From a checkpoint of a small model that answers yes/no questions on an image's attributes.
Model: 96-pixel images, encoder arch preact_resnet, encoder norm batchnorm, encoder activation prelu, encoder depths [5, 5, 5], encoder widths [48, 96, 192], fusion encoder width 256, fusion encoder layers 8, fusion encoder activation swiglu.
Training: adamw at rate 0.0014, 6600 steps, batches of 128.
Data: trained on photos of plants and fungi (iNaturalist), 22605 training examples, 37.4 epochs.
Rows from block 2 of the fusion encoder, named by matrix and row number. Rows with one number belong to one attention dimension. Each number is 128 + 32 x the weight over its row's rms, rounded and kept within 0 to 255. All counts start at 0. Numbers have three digits each. After the name is the row's rms in percent of the matrix's.
# q: cross-attention query (fusion_encoder.blocks.2.cross_attn.q.weight, 256x256), inputs 0-127
# k: cross-attention key (fusion_encoder.blocks.2.cross_attn.k.weight, 256x192), inputs 0-191
q.162 093:101111157122140161076122108164180132134132118121082076161095145150103142096120146097158141126161136110165088055128066086090131051171127143095144149112151119121087133108135166155164124132068137149110107092145084096173090206129145128154126074126094112077130120181175097110153141109103114145157115146168113195123117161078106087153145207139131136074077099166132088125144099203145132119126
k.162 083:138133044086178169119115161070165122114134154102146125090083167117092122116106164084092146132116116133150158122114082071133086105175173166168170110132167140097140160110120103113150107086124082152120196130091096100176100126162143105107138104121166143096117129144103080137171134097084131074124151142176114089109044165158110091129095140197134142143102152091120094193176159126198143188129153144103144155143126103084071121097076148120170102141099091163159143091107073101110057136120090061153101167101087132148145101114130058098109144109148130105077138107095116148199116116143158098
q.163 108:100134204140160123116136147098204098054166135067108049154117167131169145110122135163160116094144065102153135158168127120174107139132108120123121148124158136161062142139162107122099126098119151092138149133147124173165068195112114093155164114163090117116112162177210126144118124159088116162123137107150117157092142187053139151116147190108101087151107126172114117147137086112164135120138
k.163 103:139155138118152192102122127203183091120119164069177156101127102127084165090124108184123147160201117110102123083161170127118153134124060179139130157111133148102173152195129124136161193130168144115048096209186154120147117156147144108154143117138126141107094157172148100085171147111062165095149148150076128108148063180087162071111091128165138122158170140182139127139154167147164157093159149193126158131119120171160110099140174107081130139158152100109151131146185126169164171159088149138107066112156143174130155065153123130114146129145130131110120150139125110133138124201169127151
q.164 111:137148085086046126097136096153121213184067110139118176097119095118082130144115107090132150156170183138121110057073091127067120147161126167097114115130141149097148135133089180134182116141128111151085093140144110063135135138115104143101119074127158104114136126140079099098118135134140112153120120143137158175161077052171112081133115101160133180079147139134157141078126151159096178136107
k.164 109:077104070135133115141184144040125106156126170141070102131077135099164068113096152074124088098072124099177146151126055080099081140143154109135131117139116110084138167094124167102154064112097078120136119101145045136164146161115124145100148130103158143118122106116120136128134118133124070148125177187173119102121174086165069152155126150121105153141092128055107116135137103104156107176099134095108094097172123119152104144105096143190134111105093098135131131128096082032101069125130053077102157141100089080149128145087127139126139100079108126118086147094099146110138150095157132046
q.165 105:075093167107155158080088151130170096113124130138057090145096177107075117087124135117150110100200071165121107207128120115179125120158112138209144094155125182150082165178159144116153146109079142133140151093163111116125095173092086065122103168092150121138155151164147034150076124143015135150175130150184159139120129125099131126147118158127094115126107134145141102129105138091170139121133
k.165 102:124129119159111176093096135148169115169096122152118153104110131129102129073159121160114166137127124180136160098190146135123137181096141128129174115100157177168103137127089072104184186173146133132085153114170183141132146162129122137223132107122104153152079130143152116089171120075063133107109117142085155164135128121067115139108091089184156081134126145124155125120118120087153106111121167158121179181131111148130172084095147170165136157139136154171224118132141137130095100147147159117103020166176151148141078096107176082079154116116156161065056172106155112152113078157120148101
q.166 091:116103062166065135116124121190067164202086108186124179134140143108095117108114126128129118145133140176092142144063139177120157144077152158180128120158118147088184139120060134124168129168113117153136130125173116066104170129109106145114112175112142149121179120156033099133095117088095144164135135141176135139179073109119162117159104025178105120119142130093209122107141163168105164110096
k.166 087:092172117126132119127122131081104101205173090199094177143098175101185090106144173088098093157106105178152138182141084097119076182123139099108147142170118121161113111091050144102103073181114090109170122121098107157120194131089116181098078124090135130175129093139117096131088112124164124148108125189150132171122195074107069184124126099127152111100119120079112122132088137102080101137099119078116102167120118131072145158083106160187123160101115135130132093110154123071123074107197094100129132159139101106126106148093125124100146112089098174095071137107172097120137114120105137056
q.167 120:142132181105147133102137120087207119091151146068107046166124161168122149147106152137148124127144137095166098105158094089149102091182120119087097154106133121132118149134176136136129117111094139107130108098115115155157069190125189121177150067142084094098104114142218130143156151134142143145134092103130103174096146175066099129106163210091148122115106117187111114140093106154162109152119
k.167 107:149131093088159139119125133149148153057157168029161109109140086147084152124096123105146156154144161105148138083142141110128105057150100181177155114089163133054160155180148124148159122050158158151088119153174134078135038129156145074175163128144147130100094137121145093095147157112092132074116159106107134079122051168116160110105082144144089154168162158137116111152155146142172166156155170203129131124124125142142101105162133109034145092156155113130134149110115121154120145131020142138160111078111124125119145115165128092136109130180102128126128149138097144141127116112219154136
q.168 082:212148092112124100190134132112095174139110158166175166099161071126134119164126121120108138165104207065134154081162132117094108140101173142075129125113134110104176088128129105130082122141191116118103110141086136166098169081158165160141158110128131137152044133082092216124184146102255129125075136148054121097117143111184123104139114113091147144146146104101106145149141114134106158149106
k.168 081:137102186127120106166155124122082099099135138038159122164151079155125143220113146122159080100119134111121096129134155160066142081096119126134029120168095055117116149107094146165110094093059162145173141152088075121119119130071131116080136115148170138136126123081107133175112130176135107153135114109152114117119136117172109130157191137070112180087117101124116119090092126138123128140136121123120069092154154117075121175176099084113112135179129094130067176099096117114119163081098102106149206141093101120120187199123112147127093126179059122175187098137114121127137161106111152159
q.169 126:147187120143088115129173104136137172114158133112171101121154105182154120105111102141135163131110165082130142057119157156127138117114133124021086149102134093111142091066099132148134141141170130089137089138122124155160095107109162154144135069183088164095126129172132195075180143155200140100111114112095087200158158181101130103107162116117175117150143146176113186139174053189095122128142
k.169 135:101121092129143117130163124118106089105160127093148113150140103145097147173069116077162054173151128100101126162085111140092164130135097151125113138157128097069157132119125170183135042055172120134114107152132089111128082132127159117084157137100140099088163146121148136136121153154140164161139179125116081091110115166154109076147148154068096168115168162093111151147164122137162159109138090136131073044145114114156061184154132118102162070115161069056087160147094081104175130177095062122127175069087064133098156122146067161134142146140134143172168123146087152146143154076138162139
q.170 097:120146089085071152094139110158115202169095122168118183108129099136095133142136133091137160167138166142136108081049114169069126164139165180110114119126112167071155128136112186118174171167138108132089131141151140092096114152123139139087116086119139159110123152170074119107082148144139110116128084145129146157174076075157129094123087077138125168089147120126194145087148147155122177139116
k.170 093:053132069128125113128147126062111097157150162177082126132093193096133101142139180111127084091119134129171118160099066102127079128144142096139131105146124101118110147063108156130143042100118104113160155120159093160175151164117102145080104133088149161165128087093115157165166088133106108140124163166164074108101165089128102174146105152150120138140078110109138090132106130111148147169109121030094085127141129130149102130095122146146111115130121082153099116113147097046159091102170068108064155103117111072163092162096118123093129086049115147127084159066116158130147093098178087060
q.171 107:130125146178180128156125137100115091054174147082153069146180166169198150122134121146116137094085081111128178175180156136174114087078107108140117136106129112179107146097180100155096129112128158106156166125122135208159097127125108144167148163154088119128129140137205172149171130116142105086116117114097093120095173228087129183097169156121137077165115087161102124157141076153146097114129
k.171 098:167139118107120120123114107198125099108159123074182117138154085159088184147130088153124131146137121128074123094124213163108137124141051149140113149145096130122159107199169135146137155114179172125046128180099177108109103102148157097107114121162123126136157170152140134122113147143129204109126083120081096116142120188101183067113116119085117111122204169142127154148124175149128160072178121194159127126113122103121085126168173092092136100176149141094103109132134138162143162123114177186125101133141135177078141103189075125123131140189177081132204125166103144160113147157119149194
q.172 122:113123172146199126165118151089137067078174138098149105148138120121172111137128126154132096100115059155109162218178169144189135140116102106185119112130151152199081129169187096105082117109154153085155168133123165188136115136121106113160152215140104124163123148103175119135139095156064120088106138088106132081101169162087120181100122115136076078170134115132120120159133111088164119115149
k.172 124:161132185132101125115118107203150103138142111104174146111174126176107178110158099185134176153164123172094097152139211168129171154132098119114102146116120145188121103175128098131138202158188177127061129173120211152141173111184119108192112143165090169144126137131166107091153105131116170127122115085070142164167117157101175109108125107120182109114139122166148136087134117156124138099153129138162150162095120140149135108128186138122113140179152151104135109156183155213133186132139191192136085110179178187107100117155120122117130126170170122127144122135171093132091167182130105170
q.173 136:085085162105165157109119160131140077119105110134072107131100166097107126134131154143141119078162069184133102193130104090141125172151120142206176087161134179138100170185135125125120125109077140150137160122113128114106117167109095065126127174077136088163134141089124048165080138141040140134148138145178140087079109082096137142150106138122079129123105131105116076128095179066185123117139
k.173 140:140142129124125162122100138150156148155090139154127170103122129109149111066163143161081172080153125148131120080158160127138132143121167111121174133095184177161117134090106076093164205184124143128138162105148202130142152142143115129182115090131094154171075099132132104084134139099125120086133098114105161161131114113088140172104082095211149063155112119141163100134111114102102103116097162089138182207104138157130206092089138157156110179138128180185196083128166161148076138087162168154142049156197179129146102102117178097101132104108144171085099130118174098099107113158121099132
q.174 102:120129129077072129083119094161154156154068114125047175103102132115077138166122146103136138135158176126140083114120075120082113153153126178113132129151142154094148134128081179111149115128100121157074110081131130074086133155115139116118128064105163071120149103113111083159093146123134130148142114168172155151131077065141102073117114130137145192074122144108135111078060181107134156127138
k.174 097:110108084155144130154140184052145167130102157113082091113107165096138068130139163088113107108096144102172151114132098123162089091136200074154173122121152116137142175073117128060141147090082103123172175053171099139143134147109108148121092124104126148128073113096118115115155114102132052113129167150179141109101105107167075175138123140203105117177059104105158130144127162098143118184066154085099161117154152152146132103119078124165091138096109137177160115121090130067107094123103106058099130141125124100151109134078173095147125125036101168116056111120122110100138118087122134079
q.175 081:157155107104079107099142139098195210095160119087133085130099082169138116158140107091153161152139154061131109067091104150065087142197154153048087170086138125096098110106145135125186137163136118087103119155073115175152083134132144154125163066182076101115068150146166178054130133152166112126137109112074145173134129108170138090087158156118145179111105129158123158109115103146106161156142
k.175 088:102147126126135120131150141149157137080138169087117095114151149113089166180057163090180061148181180106102107091114120128119117088149066096150148152113135091074148178118154124149136072062150109122105125142154107146155104162149141091097137139137155070095140121126152156144151125169138137134110153111189096093131084143145130128135072155069107185137135089112095125105149134108194143134153107120118084029149162133156074116154116104100134060120149067114089147177120107107198094093060069162121210102088051149137161099168122127129149101106097119195126146131088155130113142129167123125
q.176 092:114143096114101175090147106173115199150133108141130158134145107123089136089121099085168134122139114175142126103047155180107112136127162188131106112129124173116133144109121172145169147155143101095113139151187128126129109159072059146067107137147124147089132200196079145042129129146093098105111137121151152192206078133125117140140086091136101176152152119155190151079156100161113195114128
k.176 096:066140059137105165117117113086110084166142140171113143133112187126089124123129183108105077148144096150119145146148111119137086163136127131109165158148094130123147109108119142134131090132129070120147113145148116130182163170177104192120088125121153161183111123126164128098165111130082180160115128136148092149109201110093101139150086150130167094160114090079130105122093103128150144132153096065118066121104135114152072131071093171165125142163105061088080110181141097037182092124145086126125172137148069139121144095084115140057162121042133122101048123066125161117109112119150123055
q.177 117:095124174144172156121132125120190089071170121094122033170108170167155122093129143099132122102128081123165097135128154125192141112135094144127124125114144130143084154122149128140138128105119160067158159105115106173184039215094109116124147139160069125106119135170202110118113136153075129138144124136145119172129196174069119172109153192127115087191106122174105117139146069115154124131118
k.177 109:122138127151165192084103107165147107129142160118184162103099123137079157108107098143103142192177107142062164107177155156106134137137060194151128169093166193081159141183137116163180153138192109140063121137169165141160131169186152091189160134164140133138122150148196128092192174116065190091090121121081081150160086178093176088127070143133133101145169153119119115175121153111162163123161133161129112111108099135166147124102160122108161092150176110119130122161145112177140108139137164155116081095145115186123153062156112098114143125129185133104105154114115109148124130137188155153
q.178 104:102125147157149140141127116125154098079160131086123076149136194159157113089104150139143116107110079137150153125136169132178151073086127155123132127080150105158081124085167110115102132129134164087157132150140126180203112163121136152157134158134100148097134106154175144123182147120100101135145134099123090139129194232040149136108120141151129076179097109145102130141147041182121100106133
k.178 094:157161156088165116072087135144094129149136145116198162108142124168129162087109087115066128170181088111083135106130145122080108140137052169137107155132162162160170114183123109142122129132208105149081105193119134083097073094169141111117157124110149129153122179138148148105124162082086199116121122120057089113169083197065150074126097103122131154099185185157079140141134180151100180060180153180155123126063121126137138150143147089095153111121135163089111102142131147186127143135126160140144068121131110164087142075188134134106122158147125141125133163117139117179147145109116174141
q.179 111:118100177100169158103087161121150044143109132133069102133109185096119132128132157143156130113153103187108106204134090076148130164141093117234152117173140172158087139175123150127114095108085148145109152121146139118083139166130095085139107165077134097166145135116137026187074123136054118154126128119168160091081126102099087128131097138148089145113112140128116092114092182061144162117113
k.179 112:142147128134130169105098135146146152148106134128129145104103145111143125078155141145105150113111126137160131104148157122148103123134186092154178121099161155187085150114140083106152187188118135109116141088146209127153190147150136122167150076161105153158087098128128097104165118083122120104114079146091178174146092106105155163095091096185157074140115124137165102116099085131131104132102161123144178200148134147104199085081134150158102131107129214161217083116161153137074127130139185141135065143185155106140096131103151075082162143116147142058080114111164066137093109198101066114
q.180 097:105085145075108135102127168159133106141084107157050167124088150101094141158159135125132130141170126149095109182098087137117113167132145148182151100181131186128128161158096104108129114113112098144116151131129164084091148155132082101121103166087191105174128155121092057148083116145081130139135123155177153087105091055126108123143096096139120151086136148105151105086079200039141185119108
k.180 098:119144124144089159101126157116131156164097117153111163112141141114143109093152171150098117098130130152124102127156097104147082149107150092112153105121126156197064130065134110099132207177088163112149140080134169143152187154135088119185132106176097150170094079125113129131163109101159092129103126148139145203144159069127112177076089107171145102168079103117158102095106101110174082119079112087135155200115162131133183075110113207157094177128071162169157085084176126110096127145136151139142075135175184130186114153124157124089158125065134152085087125111159099096106095179116086101
q.181 086:100127113120113132150132170135095082154127139137162149117130159104132124132126102145118111129088081163084159186117179165179133156084131148229153095146132153169106176150143125138111131141155112131118154179119146144127172121082035085119095203102159146153168177116087104120107114140070126131116144123157098104134132123110130169163136076165085099190159139128133136129154163071143141118114
k.181 085:123147109164086148098106123188154082192105106182118169137111120106144133094177127184103128125143108122119133178139126116141107163084134103104117158129091164228109105152127091138104136221113121077075109114116200136137177126143126199154094157160101150157107108112161126078138121141123147178115088129069147151158144136064141096106122120139179091097141118143112103100121114125116105072165108118137143134112075129144146168095136117194132166129122139130152069167143123124100146160211179134141048194186173156153077127115111127118167142105177118081112140132190127143121104205074114138
q.182 092:078103104155106157144134127194062120166086114139135160142157182127080115102113128151140082115103117192099156139146164156149184109081125156166135116157139123125132136124118133144131134186129169155162154129148115071152180140074110164123099156081114144112205097124063101106135142067101119130145118158185141093196096160115144129158069060166112104130134128090155119106161107201085128113102
k.182 085:103180094124123111093101113092119127159150026189088144138110186097163101056141150081051136127072091163162145184092130094107073169146146173129150118152107116163143094091118144126098115175105101137114096107092107111115138067090099219094080138100165137157131094127131124086107108079112131196108112134118129154122207129106087163130109091148162081112100122104131158149109121127081136130110130100157130204139129091095170128078108116179151145115111176127129067109123124115103079108190107100134076140129127119115128126068111121090128129070108136103091113069125136144140085109090129064
q.183 099:111140064115072103140137119176094170167090120171138178127138074141117126140147109120115153163114187109131141045107099163063115108125162150062137149102132094094182093086091139127151141150132140165102095153100096113115169070141182193105112090112135132115105087120089161116145150086187128138136125115117124135146122120185120069143117098122196156107123135107130148110137139227054106156133
k.183 094:092114096155139068186169124068081145111142088144075113121111118087203092171105141077128092119072169129159135107087074098107126103180141115141107114177104090109128124096118181139109067114108097144179101095059045112107134114070117160093116111088189089092143142115106157171094139124185089165166124137177118102089132129170087137129126111115076162112102123083097125135106125137111143132101097103121110113140166107106154169145104156133139132125105110115105146121091104065173092162106036112177179202076108092111118153108113145115095096115086082147132113141079137129129166068130147092
q.184 119:137065178100161137119088153122143053115112134133088114125108159102140123140138167161148112091154070158112111213159116097167129129161110116221172092169132182135119158165154119112110117127071141151124173134146144126087129166139100104123122188093143095176134155078165050184093126158055133133131139163168146102093119095117121155156089149120064101117128139117131077110100181050171142113138
k.184 120:151150175156102158114126152150126138138122128129140147110155138129127144071161112169099179116136103188136126104155158135171114169130178096121162115085158176178111123136129077094128224205097151123105138100121190128147149151138120100206100086133088151145106102121130104092147117089117128104118088133121153167158099121099170151102122116181183086145102134160188120115123114120144112135093174100135186187140116158126194078130144146128127185145112192157185098119201193176103124110153212133127049146196196135121083121111152091096134101124154146106105127130181080107117098164128112151
q.185 107:176151085111097071182165139130069160152127120140187198122135069118138134192122121158080140143097213121127155099148107119094118175093137130117134114119105077122158114151111107118098118141173134140121126144096162157090180027187161149150142124089144137148114090048091156171156114130222137100115121116046123090117120127185157126112122095123157151119146146072096151171134165142087113158132
k.185 100:158121164101088077143176116132110124069128098089091102165190091127174128166168117098156145088123151097102115133084152098121177099143141131112093132155108072148108119116114165161071099110088140098178101098095100129057104083081137129085105139136133084130146135113086144202084105166219102120175125071162120093132188122169115140165204121074084187120107119165109145080114127129109128114111087108134134117106150115105116146159136121115106122132099154146121156149121188128129152124095106142169204154119108107108120219123133151187106148189116120195202106169103157088110129101103088134
q.186 124:148171105149092112146159099127133205127144134113183121130135114167157124118095110127126149140103146081125148046125169168127139102101153143046084147105131084126122103078134137144131113162190112084165097162133107150189107126111181166154130093172092142093131118184144209078182160120196120127124111102089069176145136174147132111119164156112171119143124087154140184161152068196065137113137
k.186 125:112144098120156097132136099099104116113146146104154116128137116131112151208079119079152077163150134105104125122107092113107120098130082167122078113157105084067171109149130188158131065073148092129122104145096062095117085124124144140091140166120144116100153193139136167156117139149161165142135138126130114113147141161155091098159164139057117145103174133100089140156128143126151178128161105195124053061110113120145062159142135091086174081136153087057060147124077082114160126153104067115113213083064081134116170141151087180166129143128124106134109130133075144143183159097161176113
q.187 097:143149123096069110090137127135148172153109120137096155114106092126092141176148135089118143146150208079150069085069074116083070174186122136095125127121109145104164147136108136133148125122101087120082098107100144104080097133154148140093135064144166090130121119143139111130079120167154148154107127130150154157132080062153093063099131156098147191066123138143137142094082164103147169147124
k.187 089:090080089140108167152200174076136158113126204103065127110158135124118105154146181120140086109121150127131157116124091111134123121122166136170144147087158091048129168085120090114164099075084082097194169079166060131155132182091080137124113136141127121109101133121146152140109116172105114086123170107177136104089129086143119154155157161146056119168076106116128095133171119114199103190148138116104089091173173140174098125130112126107116113139114054178099165120146093065154099107080086086134198110092137088172151109117152119153131112097127142163098175152098098100133121119168116095
q.188 073:068144153108141167088159113156148152115109108147092093162128114166140129116117076045138112118148099121113093095046100211113129108158131170106119160099116153122106128100142212149173121115177139122128154106150121128165057160106148168073156102154093114109082160145194133039106130146080084111159101139106103206158110179164096117101094153137129177128082107167119122079134097147177136135116
k.188 075:114127057127129139137136065071138124099188147114136106126120106148091138136098185096158125181144172123108098129118130134115103136134133153169158137164159111074120107066122114098199110107128124120105141156162133136177131139149136124128143131110184121129078092085133099125194073105054177105089177121174116115115087130142138130148093155118086123154147062125115075151128148057153122166158109120128074090107171120146053124093120129145151099145094050118134148172161081047187111128095102129144189127115114133128188101128109114030159143060174115108059108094099128147120122125184123117
q.189 092:093172082131075150094157089176070182179095083147124156120148082157095136125136128104120147138140182140119099068081127188090120102137157160093123152085097125067141113105093168147199139141117133126138116137160097125135133130123142162099122081156085099082139094142051171081146143126172137134155133134094125188191096112167138063132124103173175170131099116133124154079162113215095132158108
k.189 093:104134058145144106114160134041074101147160108139091095141079153116175107149114162062134106100082104096116151156114077098112126121169126141133120136137109092100128155073086164118126079082148073141163130125103051123124148072096127169085097130073165078079116146094148112156113133130138153152133171128184087082077164125152088143122133140116069143157085098099093140154129114099118143124148114082100094139111151138098110152075079137163098120119108094128069149154102112062158062163107064077144147143093078095123112120101138135090129145081148159106091124076075160136129147078108121032
q.190 125:156128082152148100194164133090062094143121145132189194125158133118161129162146124171084119136081159122112165128198144125128137105057147082127132137138111074169153103125126118138068123096151140129120142144110141155110190057176153128153105161138114125124130082059113201190165143068203113083112142143071099059105140172149170156149113090129165092157148098079095151171157118151106105157128
k.190 122:167114189094108080140108102170095138114113061122125122165157095144164141154169096137159186124090139103091119164094136131124164093137135124111084123153088109154104061121156138140067158125129168106153125167072145125054104044074152122105118133144109131125185154131066145149049120138205112164181087061147146104144134148141142158121154109100132149061126142158155144100129126151057128079147124138092138145140164090077122158155146084106091162139121185135110141111109176163108176117087150155180137157126148138088109165159117161152086144197095089144195085166141127111129126098068100147
q.191 078:109135170099139177087122120105162134090168115128110102151077150170133143114117116102188131144128086102148116133049091169145085101176129160096120161108119157089126113139154155106171140140155120073154134132117151115176034183075082079111137077111110125148072210142157103093112138209048087118134119130165142168166131126113084112111135133099127153122131141195126110107105096099163136126133
k.191 079:110129042140120135110130132133121107108162185156138106091114116125098128106140137114121111172175148108119051139137125143131105119109135102115147153078101151121177142160121106126169157103170138074064164130138161147171151162215107098139169125138098123106079138118187120122202112125091170091069187146126109156127041159113142099145052175145126102172157131146117103123147146128131151101162122112104090138128086135165083138064135125099129110137133087116063111140140092090206124199104128139083139112132097143199148075129113145112207098031184141119073118102121112125135118166146119095
q.192 079:164114060151073133102147122171090201156099124150156149139153099136121145082156092143153134182119133120121165029132188135127112144087139184123134094140149082123176118093095143126159130154132110150103119107161149114131143122116121150114136120111122190138162112156145205088111117089157110157113065138080048166154130165149146130148110042166113122098171116105141122104131126198040151106120
k.192 069:127125128187091138129213150161142094178164138174135131092172161164115115154107214108158103110139141154125157077089153117171172163143158111149147164104132068163112154123169099158134090144128109104167118118139097171112156109124097109087132145137144115152069109157146132154122128165131091098112181190196180180099044103145087180086136136090155174137136045128114138078114100153151110126149136145159110086150150103178137122168164141168048125124101108133134129127083122111157129098160103183135153117084136134161175151183123085168136141162116103186165110188168075108122131189153118139
q.193 102:141129156117198071128082163062118109071154116113149130136100162134179114146122149167122140108113145098153134188131094144176072115167132107134144157124083126149094126134113090142062079113126106145114138061099139133125108067143136082126120085141137141125074146092186138163177103132103071118088166096143110082101166112182110104130133140120131142127125096102076141107110144055192094182141
k.193 122:109117082130166159109098147080131113103088180106095131128072152079090081110129162096115099123124117140133170130147062093107097096117127131160159091131171119101112169084124132104160092109108101150125100099190081096164128168121146162131135133128126139088145093123115146099129133110080088106106112175112135100099149101116146103172129205141095145169108134076121121152158130067188102172047139128099113087142111148196084124116085122106120117097145101109107121092084088071108082130089053079074118115097088107144168085090122124064112160082106146109072169102088157128147134073217150063
q.194 084:164108099080179067154108118101105096113098086114141166144141161131157103111111135164161161151117173149107143094134108123169053114173135124125122117086096172175106117145114113150067124129126107162068130084126132096102120082148154120089136096106101113116101108111149160152204095099145057155101160124126080125156145110204133107178128058129134145195113138102070152170159093152164086178111
k.194 104:098107072144110135124155135059128104138100185113088098105122148112101086136094164110101110087114131115178152122065083094090101106096157117182170137095144104112117175117158128110175088093112089125157137062196101134150102154129108145095139109107146122086104097117126131152135125132074098114097196175151135129108108087115092088140135193140128156187104116062148143093182110075183109174082151129053086121160133115182087116157094122136086096082085086104139149095120082077125083113152086099068150095113128107162220104139124138131129119104122133104080147124121123108138143121222134075
q.195 079:128142052141102157144191130177111156140112156150182118113170125109104146126149137092110116170084117097131141053168168130090164168131147163136097066149167094121162125132140157134150143132158079134116114146103146162136138128150121203144158136114131151150160091160122144065125166075135160153108094138121122158148112180076111113091119078140136131090124155147142174079106103206057161102142
k.195 078:105125154195141090136191161168064110188117129183165107114191154155125148116149177149134092110150171154095120128143158142121106156152076093141102166119138091158100153094128086165121125200105103085138132142133125212100192104109132097095139122157096152150091133130177094153122134134151164111119174171117142155122134155144120140098148121085168148103183098176132110153127134178131127093147068104200133090104141122134183102150161207144098158161164093119146134153106154176200146158173171160191149102110124157119136164173112098180159141161099141177162151168173054131134161142147127177
q.196 080:080165118167117171154128098142150148141154179113124038132145106084113126114183096079135113092094108122119132176132120115088206152107083075167148107135155132102123138129163175123193157113100108114158132156115133146132132177127072105175130164178128128175149125157125070130113130184067206089148143141114125122048114113084112157105143165173132093127143150132191091131089166118116122078130
k.196 097:185153152109147096128073101168123165162171076154116165138158138150138156126172084123136174151118128146094131116132176130115138127163102147089113162151058138158150092121113133134088152182128154185139130183061150138067169083117145129116113103071120144188116162133132137133145141062164165157138118071091120182172153157102126165101125024118150139087141132168116139147084135135059124076146088146138152154089161099049182126121141115125139184160176179108157113107113162132120133139148157170191112206158148166093066149138125127134114155129159108145122099102152140125146120132033156152
q.197 069:117129105121181114114172118149160102169103067124147184134144173165122132116110125141118181102134185127094123068112163133121075088157142135134138113100096159140156122158112190159109162139140128150047133126172119113071103150093150135091133132080090147088128101153125185111190103043174094145131123114109085113207120155161131134147104037129193132130114138151128106114130128204120078149094
k.197 076:099096090159093150125197136063126105104133131146096098081101197121115109181104180112122125109104179105196148123147114084123114135123143105163150138099177137104083129148137143131171114057131078085164117073150126151134132118153085077133120136161140132090073117134152121171105107169115098098128204160184150115115088104138088089125134157158080152171125041106146143132156117110130128191092147090078071132146119061158084099139105122075100101095128098151138136123126064081190094100094080118116171061163087081139191153104092102150128083115141128144091112173080110131105129118157139119
q.198 119:119089168126206076132084159085139087084138106121128116143093154133170114126133166165124130074122169096146119179131116111152080107171135059137128143136062148148087131134150141156083109103117113132111146088113148125132101085135134089122131115140147121130073125089171122170183082148082092106081191129130134076075184121180109125145128137111142110155121117113122141150092109063192070187152
k.198 136:109113081113131134106113129059082126132114176120082125132058175080111092097106120101127130121118103104171171157138050074089078104113140135166113092151165124100139161103084141087132087117117095157118120087143085087148086178113137148124126117095117144096123114154110142102124144116096105122099109158146111103095132100123100093151076168133114129161103149070095153156138144074168131173058156114062124091165107120137085132110059103126140111095138082110111120099082093057106062104121043071077126124104101112150162078087125126106090140066112132092077139106085149126126099062174166053
q.199 105:128088170115198061141084155077142068107134091100125142158111139141192110115104161179135144096134167103142117183133108121167077073174147073133106124123080136149091123148143120162071100131130116142096146083118156102121103073142118094104122121141116143096059127087184172168187098128123071110096176114137108068134172081183128114137137123106149109164132124105115123160132134097199079191116
k.199 126:093105066127141134113129148048132143114125187113090101123067174070112093132079123117097121127119115126188139141139045085101105117136135129145153092120168122103096141087116110083162094098099093139129148085154088074141076149104125144121140121127124119070121097134111123095133119126107101147121112185148116106083125097138105115148097179136116140144094137067137138125141139077195131176099156132072115113131121122142085126116073125116132094071126091124114118101115100046087057116124067075079128111105101093157167094128132135089121131044102128089067154102079124145144126073221150037
q.200 090:139108147098206090162091130081130076074098108120157170123099143155175139125111172146126132120134162089074126136101109155159078115167132152145139129121063193174121141135099107163098088087112133146110119122145147079123104074147134096086141085091126125117099108064186125144165111090116025134094142099137128090153148119164098109132129090156138157144130123096080117164151119104178109202110
k.200 107:124078076140143144128140133071120106132116186100057134132061137073106091151077132119107102103119090115129142122103072083115092135126139139144150118122181155106093192102139133097150091108116080116142116100180100093144094174148079126125149147157150109075143092088152137122144131129084100110124137169164134094087125061127122100167147196129086160159124108087137137105169109069194123182083176125090100141136130132165096139149073112129101081100108092126131163119100055056132058093142077067103155102113106069164187108124085129095146122076109128124110162132076133099139122102192160079
q.201 069:161157133067214073131094136067127116140085120085129182110125144149158168158106148135147172092160162123153098127094102121150085131179173146120098147118123138173108133123104162133065130135125158156144115110128106109115140073125173084121125090133132103095086118098176136158212077103120082114116106133100091118166110144175097115152134102084153191168111101082099114128137101109174085199087
k.201 083:111069097096100157122164138080088104082099200120081123126107094116118101176060142121142113104137152092177132112104104069110122110105119102157160083118148111101110158141121106123132102084136073139147145108148100094171081192137135148134134201134177106093133078100154125116137094139107122113118161168156142105096098088142129112176171206136080158165131124098144110097191097086179075138099151142050086169143127129148089124173120092131124057091109061144126167098086062059138100129107074078088170080090133105139204131148113114132138100115100150097102158151095128105129153109142129094
q.202 075:099139102153052163120165117158134162159151161120102081095151090116104165138153101102159141192132097160093102113117162125116163139103139159118144118151166093071136124116108121102168155112127100105166116172146153119140117186102105162120110135125151097143174153139084087092034184147128179131165076159141137138134072132051128146092147118148100138106133150148124099106126129150089188069147
k.202 091:130164164128119109148125131172149128157112097113178152108164105181139152122169133189133160151148124139077117132150202168100156125147104120069095183127104142165109139146128140163096197145180127097120112212125174158118159078140147124095113109138133142183124159096109151143097127118143152154167091133104152173152153173144147102107126051130197117130132103189154136107107128202068142078175088144186132154095130137110159158148153126128134168150125157100148130159147149186115199131165195168210101120148132161116087142141150129177123111173129120140177097153221131132106127190092130186
q.203 102:147111134120195073125091174044093086082115106105149152138119150145161126166093160197089143123117163087111141171151114150115061087149149108110132175152080131176114114140122122172072101117151084142103129054099138164093126069173123092110148079105156128127082114116192204186213102108139095099073161118109120084148151122145130080166132129085154126147118074116056137120147104085187099161151
k.203 114:102116083132149142134119142080127141131104181106097114136073143104097111108105136100138092076132125132166165121126081072119073100087151142175157084105161134085139173117139119088139102075124097140134116085198094084179094193130140128122142135183144111082123095155164132093132138111084074125097122199118123077099132096129113126146127185120092116177122145096136131135145124068223096163086162123081112065126112147151076116136093112105131093088116076117095157069103088074130060119105082098081131070097098093130157075105137143095105148100097142113088169119091127104134133084204146074